From a checkpoint of a small image classifier.
Model: arch swin, norm layernorm, activation gelu_tanh, patch size [2, 2], widths [64, 128, 256].
Rows from block 9 of a small image classifier, named by matrix and row number. Rows with one number belong to one neuron. Each number is 128 + 32 x the weight over its row's rms, rounded and kept within 0 to 255. All counts start at 0. Numbers have three digits each.
After each neuron's rows are labels from the 100 images, of 14976, where the neuron reaches its highest value: "strongest on" is what is common among them. Only what is clearly more common there than usual is listed. The data: microscope photos of single blood and bone marrow cells.
# fc1: MLP up (model.blocks.9.mlp.fc1.weight, 768x256), inputs 172-255
# fc2: MLP down (model.blocks.9.mlp.fc2.weight, 256x768, transposed), outputs 172-255

fc1.435:122067116153128177122080136094095152099086155103091085098105067084149103092185154189106183171137163101079130116142118134148094150202142121117112145092122140079095138155136086114102153130144142142181153136158168104185075121101097104140168106083220160125
fc2.435:142149139138112083185073127101130129114181094123112117132093173130159129143088108108100115115135146131097084109088147113068097088147076163132166132120102151098119136092112013124180139124136160117156113148172122110105080127096176102130153126145122153099
strongest on: smear: peripheral blood

fc1.641:152158154105102159188138130089159145127097154149160113105071156155049116115123157145119098116108146154173148125117096181161132126139037066144136163101120100135148041184120177156114095129178076113155090127125139122134173127101147157110128132117110120115
fc2.641:092086066126133172126098075160138137201085129065112069088141099114106144121153182147209178178121116154138174141113116102157151089146129120135123149128150121157165106158152098076170084145082110158120101126149146116111175156147080129148127152083118128096
strongest on: cell type: artefact

fc1.111:150106131102134083108176109156096216136190121123098151139137141118150146130084116124113099089123083126118080082120197100131137147104133144125092125082182114139107150160114124141121150197171145121155138162128105117110130081128072079157113088082123182118
fc2.111:099115133111079128119082147083093102094172130155095109111175105184123101094164150178104115150173139166154168110092036194109203152129121135118138127106142170166105035133133129093181148064106156127112120113122107156100097095153130120089157189134092085125
strongest on: smear: peripheral blood

fc1.160:109113070110146145132146181116165142069088135121135138180111067170106105153150162088191180155130091126127180136117120127172105130162160119091104157196086087115115157144137102116119095178119075135160213051135131120147150129171166085177139152102108122097
fc2.160:189118106128143138141183031165132094104128167150118099155102142107092126129129119100138119084208148147093102149196125103149124143141176101067120076083144115128106159191136187170071096099149122141077118170137130137187122104111127165106126156130138134099
strongest on: smear: peripheral blood

fc1.71:117077115164122148150144118164101105101109146084186144117157137137114122122156123138199103124133095130212164084136137069140131111154154131069140075090106098173112109134161119127150132143106127117141109086165112190169126116090131121078105209115104090169
fc2.71:130084140113141147165165136083100128153082161160158107101106134150087108087134082175119162116142130088114146120104135118152128120146095047164126129178125163131121161176142138163080171140106089144154165154108138100135163044150134135170091116183075174163
strongest on: cell type: artefact

fc1.430:120162119168109096136154202077134154155109110135146077097082143032134102136078122163053163172173144106118210113097103106177057109103105126108157102162167095159124081170082161081150114109143049136178105097117146185153160147134124198113140111153117135151
fc2.430:104122125115156121099094089093085148131148159120128107141129136107141132115227204118184160178145113160133095165090192125166154106113062155075152157132112123117113127101098062085132110133170173155171140111187164114199113141179065094119144128135133086194
strongest on: smear: peripheral blood; cell type: segmented neutrophil

fc1.514:087143112115109123133118085116144161110118094163095128135154157116100115154089160139102143128154142122173109136079136122092174107105122168139130130131128193107142124086113134094138156126178081130193109122186155188145113104183124048171132141116085131129
fc2.514:128139152079093131146130166135121149137064094121101117100145161138149137117119151188175146121157134127111074152059165152153076167159162130202158124162094101109149127115125196056154160078079114120167115155092128094126174136052107170117104097139123158142
strongest on: cell type: artefact

fc1.461:168163083150101113097070105120153129151133134091057105148147167151192171123095154205175105149149155154076145119127100115086116142106101196069157110096090139166158131134148215098153150072131131178137119159180137072119075136087135128059170116066120151072
fc2.461:164100168102033145090147143107054157070106127150127156153168125099137074170122117167144143097128159096132030096070141141148117094156136131084162138143104092137160125150168207086125208151077067134170121129162109142128152071095082167085128116148098183129
strongest on: cell type: artefact

fc1.415:144141126111142162149117066099079076165149118113124061154130187124091117101181191126107078114050150083059139152146104168136046189091129088135142106135108113114106072130055195144136097156132149164129119223085148119185185207104143107163125107115140183142
fc2.415:127110124148089131127105133094079182130155117175135137137151148170169157147150100130149081107126123133153085121068157084102093142140094183161153152138122133111182080151084112155178181131129139150194115141141162090069112102168091110179106102138130119161
strongest on: cell type: artefact

fc1.277:155149131119165093163158114210169146162163103106077132107138131147120113145117126167148129144097101180047171109179083141122136111125116138123110119077145165115154103120178136126131168101137148189125189162172120121137107117114135138094188137178118123102
fc2.277:110114137085040121099106117075098078040171128095100212147153108130146120142121103128141126066186134097142108132061116138119096149137146151068150083128107111133114158124153186151119205177076109175114127049114059176089141106091103137120115098188135157144
strongest on: cell type: lymphocyte

fc1.412:124083112127082160158064184137084086161186144052147101129185120159124150140176089178138135203143118136153098095137094113114118122162115194135120155125119123095172117153135122144183148127152120126100062128132121097087111100091154089167160122065127105106
fc2.412:101153191068129164042132112143115122093110154112118142132170127111131133160125113165170105080117124115112141131089153115080120122076181117046124159099172105210126179084160154111104133101124157177108162131121079169116120127112121101091135163176101136150
strongest on: cell type: artefact

fc1.700:125121109163109168109096130112093141134073120055144100131143096159101119125150132160198163167147149096095080088156178145145054149089147134087104167082137056107116136072173151147089092116082113116177127163089115074124158141158140129081144122134148113153
fc2.700:159129115090165107093118167156129164178078152156114162136108127125120206133124074145087188155086156129117102157103157098114175121104181078149175139114127183114139185132101061160067147132171195052174147096120104149117110121124147118163159102138167156142
strongest on: smear: peripheral blood; cell type: segmented neutrophil

fc1.241:114187169123141163150190137060144101062123204090185160149130156161111107152089105061109189113094080095153116108114163117147121110089086154143148183132085160084128171129071094105088109128119119091122116129159136116165180155136173113121107124062124078170
fc2.241:099115132120162168111153107154161121174134188147157118143114141109139141092122150158152081139096114111108160132150105143153132176134166094164149128173170101123151097214125147119138136088138163185083141156118175066153140146193176080181115128093174071102
strongest on: smear: peripheral blood; cell type: segmented neutrophil

fc1.77:094105125142148128116126154169105099165148116192114096116075091218127119023153110160116094133112129174119114111178111140139096149123096131159156104164133182132064125138067150140149159149082112124131102098131105138081174079132112159146166090046091165160
fc2.77:094090098117053174145097125101118134108128127081158112081094129110103137106143097097156157133098179145151117070130116123143147131133103113154047144116124114132106151074194111127145143121156078164143109155098160131149084130125119157173143140145099143170
strongest on: cell type: lymphocyte

fc1.365:177138063109092186119122081104076111142119118143117133193128167094106121086137090097054138139088170057133104147093188122172134142108142096130137080153176158117120136098126138132131161170126138143113148185107113121098157169166135121109112128163146162108
fc2.365:072173141174167069097085135109092165155151111158098124096128189183126150095115110168113165151096110165175129110098166179093120131127103179149165128141120190077176160139100071101130177120141174069185100170157112115138096142102102098177176146130123145179
strongest on: smear: peripheral blood; cell type: segmented neutrophil

fc1.315:134092100103126137153094152135141143131154101085154072156115176130175186116145091119127140122130143139124128157070127106167157144193077182133092157131168085124157099083147123165168159120104133130143096097126084116150093140168116109118079105186107136164
fc2.315:101152154095163114141155153125130145154114167104164140102106131113153079129114123159121207157148154109092088128170173088128175096106122123173180132155128141181157170076112080116093110043061165071125112122123114123158153118070105145049203147160179105187
strongest on: smear: peripheral blood; cell type: segmented neutrophil; cell type: myeloblast

fc1.608:103138167150146102079111150131063077157159143125115092110081154197148129138134043127133055137083120104152137058141089126141148107163147150121132122131104132203085158100130086135183174171122113101123113110148091117097125153122126080152155214117090132185
fc2.608:136122120049143179104158171072123170127071153184171175118145130102122115175095126093116150114132147107091120111113104108133142096092190114181136150146127122121175103123132134106127159115182171156152172133074109172168152108099122097155126151203090134190
strongest on: smear: peripheral blood; cell type: segmented neutrophil

fc1.369:147077148108157145162070057119115100105100132130132172148125104187121111154077084160138094149190147059118067105107139128117107147152164099181162056149165155129107170172084115144056146187109082133129094118145108112085122077106128174096167081100132111080
fc2.369:103164189129127077084122207100105110123191101063138200100113046139153143165146162142133119155134106133135152121126106134103188109110174140143113194049162117143168123133148166117165199138094192179107148135111055090141098075143122106140105170144130093125
strongest on: cell type: artefact

fc1.301:207121117132085101169134128204141112209108147145162128152131137109098165086173084170121131120108134090110086090107129132099124193114129131177125165159172101173135140146177097186193138124136151094133148176074124077084130122053199130147113111070141152108
fc2.301:111104112132116140132083147120111114096111118131104139100084127139136129110118118116162138121073128156152210111073107108128172146137116079125101112137107160101079097098114107131119130104182149149140177119104141131171113127153084090166158123144086059173
strongest on: cell type: lymphocyte

fc1.235:152110154151104175163085053129131149140121175061063146120152071133100146104095097142152127129112161158116107157153164133040182103100120141107152086139144188140131153153089102110108106177139106106157114115127136156170110156142115156107165127097111119055
fc2.235:056116172090135150119160153101131079069123137103105137125151137108157076164141115139157132045117179180178102081127060130144125074108171125119145135138146165169133106126213207157119154103088124205123114098100119155163106103106104160132086130134130133138
strongest on: cell type: artefact

fc1.424:087095120115111130112142129154069148157110117070119076175122203065154154084179088121180108134126187127082148145138137159206122125120145104069129109112165106145162094096121139130135176094150168073149139128123181172159145156136104159136102116171127134115
fc2.424:118125104118120152157088159205121146194142128111105103126159121120112224114110078112092150123119134119128056151102118121098140123102114193055134129122082108154130196087111038133132131120118135096170106163125140149107140125119121100112132121146109160158
strongest on: smear: peripheral blood

fc1.507:109134133137143092150100110199106124126154093114182132196056144091150081099107134182157060112156175209151115133121148183112117133081131144127140077131126204145112168096070150081162182123118153097158053173134147138113148138140090077188134091121109129109
fc2.507:162095125159090174117137098141156090115149133091130127174186100155126176155137165074147111171114039158113112135109073093077130154127113166222108122124054082151093114147127227122140127147140139203145078155145144124123127103149176197100114115179112160113
strongest on: cell type: artefact

fc1.624:138109048119106124150137102130104097141144129156105116160179103173129170173123162202094136136115107156118172142140149103149131147125084106133156135137179090136157210099111184085121136157177131101050033087152127086084096172175125111175168149133132145114
fc2.624:131126185084164089087116147126194139163100113155065130144100134178121096094124191130082123135145136202121194074101141084132127067130136130165125138115124166107146056176188155075136140122079093171116162115101135157133112143171146126133152115065079166124
strongest on: cell type: artefact

fc1.262:146178106149159098082126072172135088132106182092203111095109109141108168090132145134145151099136121120108086153165116148163056117201135081104119084180122164129104124147114129123092141103161127166176196200156134164085135153136091153116083103084140107165
fc2.262:129109112096099098133103164140103117153192106157131152146146144105148152115143068154118131136111137186084155162080118122124209112083170144144149139130136136133104099133089034073160171151106133135192104131027075114171103123141156142098127100166114154123
strongest on: smear: peripheral blood

fc1.228:067179179083095126103100182100105118159169176114154132065083172098102092148131119154089103114138137161198191124139135171136107143123087155110196093135076147204110092084140093129141146103137121166131118148168123083154117107115075128098112186160107134145
fc2.228:167145043138140136061137099086143160131084155132111091133170082080138137131197156176173106157101153100102143118172103121182055117092206105098090176121210066151103173123096148102090105163163108159054089161112134168115135157122115132112135113166139120173
strongest on: smear: peripheral blood

fc1.185:101132061118165105076150065137106051149092149159127146138128131128110136097102079106120163094080102116145130139188126202092147146131153120154083148128109142190090178071152136173107044102110111105167133197154209149151205182148105123120132086123118109156
fc2.185:087099094115159138168118187166187139122138119103087172138178137120181182125073063112149164118122132185138095147116150173094127079118136169145168136115113145144183189106136101095147161142135152089150103117138074114139146143073125092142153143107156098075
strongest on: smear: peripheral blood; cell type: segmented neutrophil

fc1.13:150071165142110095123119202137083150112109120127118169163124121124139100079159134060149108164137151129142140146160147189143134110205094080119085099117166144098127162146136098159155108127163127127090118081100149149121136162094131170110091067156125069083
fc2.13:122090138137151149085158072151171150087175082115104109110140147180124152126150119127126159128088090135093146138184069157119166193140138060127111105117103122194109143164113179096085079146183092110104141143121162116152164089113094084152148102164089106183
strongest on: cell type: artefact

fc1.202:118153106177061113072111159142097134087148115159137125101174180167120099051199077134130178122184154104156133147128151155107123028092120115076118167147138119156172133105138180135154138130101103115147113096133107166069160140056101102118136100155135138124
fc2.202:153113168078200166205144131107127130084136093151143158151106121120108118112091099084092089108145093184082122130119114059093116068103094080158089098105150150123150139113117100145075149109079106138159162148119097108114088063155128137147099148153129152115
strongest on: cell type: artefact

fc1.620:138116173090082138164069111123165095113159181085115183146161106104142155111088112125107095082091129085112112130106069159060126120162092190155186114140109116139150168103143158171163101084062168200106114117104130137146082096132121123140107148163108087083
fc2.620:112124157113192172069138092145100126056119130117111099063137091136118119160099134169097127084171164142147164127142142141098156165100145093052158121093108134081090154147161147108111144081068113105116144157171069145173113123134110157114161113125117125160
strongest on: cell type: artefact

fc1.541:134133111119127150096103127173155126109160052121101105132090094117155130136077122180068086078129107080144129112166169103099149182163117105113132090138150099101103163155130165166092135137169208145169077149172145131112153133151116088106135131150110160080
fc2.541:149109120124085100141144107131071124089158148101132112123141039151110072127118179191099120094139100164164170104073127131145177083117128134153122191125170172157142110116059157169145093152111131184109167124106100127118084058169162135132125144170169183142
strongest on: smear: peripheral blood; cell type: segmented neutrophil

fc1.420:128125054123096112173070130095120123157138100133113109157107129117112118133145094131123194112117177109098118134080152155109173166177140117118120116110177124122150134061135113118148124104106178129160077174178159097152125168154150089154208074173179140115
fc2.420:098165172103139097144125106149149120138163140151153161119137140131125141063103123123113177175155134122130127147124150109139131058166064163146136123170079169128136144122107000068069139156166135116165177111150125138145083188096138120103150104193122127149
strongest on: smear: peripheral blood; cell type: segmented neutrophil

fc1.672:098114078134128090091114122114150113170136111150105150166125198130120104121198073159137114145142121145089170073090195197140121165138143117105084108165142158168153077123122087102164151130136116192147151117118102105188135118117083177158044094128105132134
fc2.672:136140145169101171130224098132162145118158183071169129117150097115178110145095120068140124161106156105121088146172134094155164129120208119164142138081163144124158167104128099135079098094174163168108121126086095080106120126135169142143144130162173126180
strongest on: smear: peripheral blood

fc1.16:138140118145125111129120132148065143201073100113104119113140131094086179108152123152071141115077083098142109066138135135103154101158143065176093161140123104106070127155208120157135154081094138154192152132133154156109111177173186070132210111119132159147
fc2.16:107110148149195146121169150104147122097183152138136157115110218124129126141085141081109118155096170133121145135192122158114153103080155185145129089141112148138164121104151080100154080154132168042164158087111158114090167173147077124161084187123163110122
strongest on: smear: peripheral blood; cell type: segmented neutrophil

fc1.380:093176128109091125144158109107187133143155126181075161084117118164142125115072174155091113123119115148127123090135085119101167120087141160098143135094155140150116124125191148108087088129140091116113097048194078108121146076153140106129120103121078146130
fc2.380:134056195153097085122093143099111166170143051087134100087120174131098079137192166135129095081141110126135115077082063129192130147130180145208105155127086171079099106154049146102192182095116114160139134142093140191113155158137112129096168128131104134131
strongest on: cell type: artefact

fc1.665:168128122103140184111160119210150137122164175131143102136133119114099070107167121150134150151114112098123097128133158162122117143118070101230176150161163139143141082110145041120096110101065171116128112082124200140146126143091125105127088071124110071127
fc2.665:189131164149091136142108111111125095167109102157100147102066157110180088132136098141120074108124138152124108109111052099053098125159118106067109103093119132122156174117119153143105143124125060164077111175128095190149109144103174123109131084158122185125
strongest on: smear: peripheral blood; cell type: segmented neutrophil

fc1.673:148114110167136085101110188172135129166179100130130156119134066119163097125104136157147109117105143145041159121130154098116201097166088199092126123072150175148100109127187137138144152107108092165132113131157092157099087065104110158104184136118136147067
fc2.673:110093147072051165092154088123100141105057151091107107121107112126121165124171148157115162113100182139125105126078148158158062140119138080110106110139104157146138155147134189095097105124054143162136138185126100114149104080113065104082097121201063152113
strongest on: cell type: artefact

fc1.101:104080155123104195134160159084108132132131165165161122130130122121077087088170116141112127193158176129118150140079158150159132129152091143088132171153079170081154142093148080103159136088102143106167120092095135163137101118099111131149124177161103167091
fc2.101:168142108127164129152154090179135123127098144100147143145123134109141109203110072082135107149085144148091123141185126116121124189132181089174155123100188039118131157116164107158074115117099161172139204185051104119128124139160148111138116144158205121094
strongest on: smear: peripheral blood; cell type: segmented neutrophil

fc1.322:086119166152087149163123117141146184130120160123102116168114130135153113131107080111137112126212099195156091171132066107139164114173093199145143152104122128150149068112137129110082139145160063090107139083111114091128095138142097201091080161099112179152
fc2.322:161117174079123174106138157156104094152126105112106139167138181101122129122152113127166172147075152141170089103096150128094101133099129150131118160071124192102092141110108170121170186131145166130152152140095182107144154127120116083175171112171195081156
strongest on: cell type: lymphocyte

fc1.418:135124099125106136099138129069154171143098085138062094120035105155065132108147125164185123120122140113138134153075121107134129075124122121155121109124109151062155173117113082114146105150152123073178130112080099165128169162130162100132096090143098102109
fc2.418:145121140143075155109115146084088121112131120161168086103124156145133100097196144126057146114112130090118100116146087158181076152165124057138097155144096092116078042135162097159098120119130070126203168149177186136135160115190162144068090161125103104111
strongest on: smear: peripheral blood; cell type: segmented neutrophil

fc1.447:180117134081092118161132138159139062135133135152192075090123217126147155124078143115172121078089115097136136106143108099106086159118107140123089164099078096125175173115108081170135108098140094145094151163104135099087141145088180131151102166126178111143
fc2.447:085095081151139166129131110132089129153088098113191169095110120135154131121134128132242098148115159146143075095137082132103111146139162120058073101191118160117066083179114113142111126136122084070093118078166062155064090142117069169094123141114075113188
strongest on: cell type: artefact

fc1.438:151128139133139131110112087163117163205104113155137107166153096118117144071115151161101109103095114154100121131123126184170117154142161073144134110168139143091090104139144127143095134170122136129121151163122114081085157138112132143153137087051155148154
fc2.438:116163178088084107154078215119093141145160101089084171113071142183139093122149118150103145202122136166139128100054120145099152123190107107165145130134112137099132083101096091061215191126067084130171147131104140130123159137097125153114099127119111141112
strongest on: cell type: lymphocyte

fc1.218:142063105168096118151138120162148094078129127120130116118209120089138156181099127091158100097175119130154133115178148060160144107103127183112169034151125135136096137148128146112122100172099127043103156181124127072130134141162164115140132131186127136118
fc2.218:172108188175149100153184159161150098159124113158165105141067143151097069121088132098166129099132118162144096144131125110123074106126070118148091148147113111081146071165127127091127107113108070130143113166146137133092088115150182119167101150104156125105
strongest on: cell type: artefact

fc1.739:167159092155080116117097147139104130114127134134104075167104123139079178103171170149128119099186096132095092141125118085144086131140140145071154120165132122112175100117091156093152117130168129177144129149136140156138139124164118195102165139068136195151
fc2.739:120127135097101137160153173119098183139138080077121108123113173131124138153161117114093129170103139098145106079110157129140094130103163138164123176100146146128112077078112066152090174128127145102211162172118112116188179136122146126112122133182164143150
strongest on: cell type: lymphocyte

fc1.341:139147162127088056128145218069107130100133130114150152090180104111173115162116120106092112098061161174157156156205167168078150179096173191176110195195086127157124144149114069138132101080110077117122150119162169075110119201140104122138197112048171154148
fc2.341:138061117118136143104151088088089151143133118141093071133141136169094160110163083157130141154157100138173207096096093107127129094123074138182086171128115130183169093108118049104166119117078089124138141153160132146129131205107139085119098087163080104105
strongest on: smear: peripheral blood; cell type: segmented neutrophil; cell type: myeloblast

fc1.313:095081073114113141179148137099081100073198123101171135150101174101130076128127082123130155208222127143114169057083117138152159103160179072135133125135105106178125138135154069107133139082099105152193156101073176150061126102161130126177074123154105087152
fc2.313:164165161148154102118153101142176174117097153082129109183076123124151134136076132144109140170071114103100084156183183077118079127095166096143122138095191099083154192116114157133106133103140180104168095136153109095118166083211161125111114161112169110155
strongest on: smear: peripheral blood; cell type: myeloblast

fc1.402:132111150145103138126104167108116112113084149101182168109178149146133134179147140124154168144183173134141082172105088116163091126106107113167099110151091127101136136087126115083097137161146087068180145119127119120117092095150161114111116166219144116123
fc2.402:162102162105153109122158077117085106149116132145152071098118157136122114078131109105182151084093111151121090101116147081091103158139141099072128075125062170132126118133099136176058075136125056065152148185102140172091130140076165129135131078117067135147
strongest on: cell type: artefact

fc1.619:041114087156103126152144122068136151104124118139116097131119136148126139090131133087155164199167137148142173140136099194141105140152069168112110159046126150070175119162125078075150195107096079141125142072082158114207113144105072103142168134127118062134
fc2.619:152136107070095154135120101115101142170167110123131203161159097101189071103138085151102137122095182114107149094114061099123109098160188082080134075157136092119099154127179108179150139133082108151136152150105045137137112122131141134090075132188098132125
strongest on: smear: peripheral blood

fc1.621:107156103131105059101110153123152115171163172064149180132099139073126132104136135149081147138111117155135160105118160108096150091093099106113178160160177135158123156107129112109162138101132131163209130104096098217157159117104161082108122144104119169190
fc2.621:110048121130148235146138147128138156148121117153129091108169191112100139208136131057148116144161135162143145112079123122142118079124130155217053131162133064183180176190170134121179135083126127149102136148092157152154196167172144129119144144126077065086
strongest on: smear: peripheral blood; cell type: myeloblast

fc1.83:145121096097100178173134139152155097128142162099174063165129099128130135146119127170130111149087137144109107146122107089108080129140125165188131120141105091101118099040127113104146124160202089125168079238150164132129111114122096110137092153123101176086
fc2.83:066134106126150171124133119174115116131106174124174084123119094091097134100091098099177187103078130163161101098146136107130102154119047134146102147120114145093131112190125116168110113138106122101103138156151162132120114151184121155147099080132140128215
strongest on: cell type: artefact

fc1.605:178094146157117145111113162163109170075113144092176100100136104133128144149081089145113153103199112126117106105128145119163093164083223058080113155108159095163103166177110163118112162080081090135172206161091140139098146148140169141092118075155173116088
fc2.605:180169169097212120138097159146102150160050131150120108127101136157116134160092117140128122139100160104139137128091163125126139100143180133166137099072156112120168164098145125133136134121127204058143151141122109067130135133145121105130172164085189111101
strongest on: smear: peripheral blood

fc1.731:151116143114192204148121084149096152127150103174123136102173147113131165119150117149093183133097168062164147110128125205160131136140171102145082119118182153154129147158152117113161077071131099140158116139104176150123134104146116103103155154109087083155
fc2.731:146103117132073093163103146144105143120150152150114190099136154093176076095047084090096098033120083179097075166121116055091150115128135142107087121158122132066144170102168122165135176116128111085171124156157147114140093086126154155136103092153105134082
strongest on: smear: peripheral blood; cell type: segmented neutrophil

fc1.383:120160146101078160119088094125100060155120102139150101126139125141150108066154167146090091131142106088097091145123122110172096154124180104207165113157109175101171074205158178124200189112105164197123145156051148085132110124081110164156149109135160129042
fc2.383:115154145157139123068087135137110197117107131111134184129147166151124174135157165182087181145113186144186124114107182093148102105114183103121093171125069135072123120061123113085101100119124131121186131139133097100156105149181098116134118150200127105178
strongest on: cell type: lymphocyte

fc1.513:089132157171097135105120102117137155091158126058155109072153165152133161106108117096116081162169111123100133115127068113147069087131131132133070124109092093122122086107125134131135121156113061178131155119072088156084192172136112157109049113171104102149
fc2.513:160136118118149117097097109101101164144074108126154134150120096142113114136165166140103162111148125146135161205066142114195046101163157057147163159144133141138161108107090125119124146106064162163216127161098115074150125153164124120052118162150183173200
strongest on: cell type: artefact

fc1.178:104112111095150162116141140132081162102169115174136139125191120161091103102145135097147109102099135099131089165129127113128124092139115141067121140112097143128169169129114177155076126170107126170138205104135121154102152129136165137114129072222132083116
fc2.178:140193184088158096146081191130158143141145105098134174124103093141125128153082115083120120177129114128092133088082090117064175125142143120111141105093086145074101053123157195109131187114116130111160104177134097146119051099114127128118152137151105115149
strongest on: cell type: artefact

fc1.756:135134221167096050134123180153117074093150143169127169106055127155142073147102123083095108178190133163126104083163112104144078137124127136104139125156198152167144140181091160123113162091093168116191148083067127187133134086128110082147160152119104108121
fc2.756:152144042093171151118160076115170166140059172142093120125114165135121115165145141117063103123066157181103090159143148158117150133110138113135092116124164145117146180055143110069151085146158147150115109118133169111150165134142112137118178099104167080120
strongest on: smear: peripheral blood

fc1.598:149141129128126121139128129119160086143159154173086116156103107138146133106156093145108130095117131127086118115180118125130147108114150104064104091145099110133151099116138233151115154121117153109148141170123112120085142149111127136095158146152131180143
fc2.598:078151153098104109191083149182099127140146127063132172132152109118097130090133084116104145144149140155132070123080101117131122145074143094178122161100103198087094114121116121176130155132101110128184132141129109186190094093122121147149137149154145112118
strongest on: cell type: lymphocyte

fc1.767:175123123119107174139072131092104130144097111072097126099112120156170110147107101098135141164128181088089160063097101104135200097149154164155135180132096104096121114075117084116134157132132145134159126109068116084156143115046146100164103131131119101124
fc2.767:090144170204122087062155124129104098089057135090177119152173193114106106127124095185109143104150140118151178059094179134074133118087104135132145123111139173064176153129144079102133197110126143100099139095131119120132114206140111156133167128148152135150
strongest on: smear: peripheral blood; cell type: myeloblast

fc1.653:157100137123103135218086106095120099117167096116079125146119130169127169119136130194138067140132121178132112117109057148130161138141138169089120102135080176155092111124103189106125177145140129236120133126128117099094089070097144131117119110094136135064
fc2.653:111113125143068091104144158139077135121098082139102170066135133108147107142093139119154165050121147131150166123061186145086171132129138140085134134124062146112121152127122205126078156111086138152134136141151033109141031123091108153137169141173090146124
strongest on: cell type: artefact

fc1.764:115166181150129116128108105136151178150155209145111119121129087121126186118053119174148109091131155099098113152123099122144112111138114151139137129166166130133143083136132158156086155160171107093102107182175102135099137177072153152108096165138145138129
fc2.764:169135080093125161175095158118114050148124097127112153166079194114183133118157113144165169151117163130139112158106098154130082209149135129143143104157112155136085189099077173079137118115092143133186125068125152118133134136115104129126152104121138105122
strongest on: cell type: lymphocyte

fc1.6:156171147070169115170134102111070126178147096177084109166137182158100066096138164158096068159124036070095103167084079149126112126106154108199143111209187148155181119133106134126136148094128180134074125146124139101122166106143122118164144074064120164084
fc2.6:134158151161140144125081189186109132134126136090168177131119137127146154114095113124143174138071103161125118091087136119140083104113139187086165123096113102109018142092128157163084128139185108148164124114126142137119094162156127156160113103146129109163
strongest on: cell type: lymphocyte

fc1.67:141105137175093070092187102125144117220112114148091088139071159118107101160146214105133077129149141152105123132128107151117140162071122132166103117176147196123106138159023126093160129141132183145116069158111132114096141168131117095156175122094114129184
fc2.67:100124115127085155098127081145150136078129174176073163153205168109130178156139100160117071145158100148109094155129123134083127176114137170115134115132108125159096135088145121106143122185165115130139149085114128111119116144107118194118064114112180045136
strongest on: smear: peripheral blood

fc1.698:154137109115136152121184170099131140042108107113134126157167168101148139099101124138063152074117154122176119206103154153102121146078150118135114090111137130127099132149136154177097188124185085146103081116063114098107122131140142151148104099113178099149
fc2.698:132096095164206150084138124185085127161137144055175176126090074130147175099131151119157142234073150161192115102166121116137150070157092106105134149152147117138131125139100122124067068086130189137121137165151089145114071129206112112070195136155138127109
strongest on: smear: peripheral blood

fc1.556:104141101116154166135099150105099113134148129201096184114127159149106104140113096114138091108150100116117097154135113125067139158104091178120123122154072110133168105122118163121160195146146116086170100143105031171069118147087112157127129108185142156119
fc2.556:141059163094131159185083130116097134124121093106110164155116105144161154113145118118114134092111178120167099093121149075114173118128078153159102186171128173107137167135129139197110127125146152087151161091100107114099085088169124143202183159159110127107
strongest on: cell type: artefact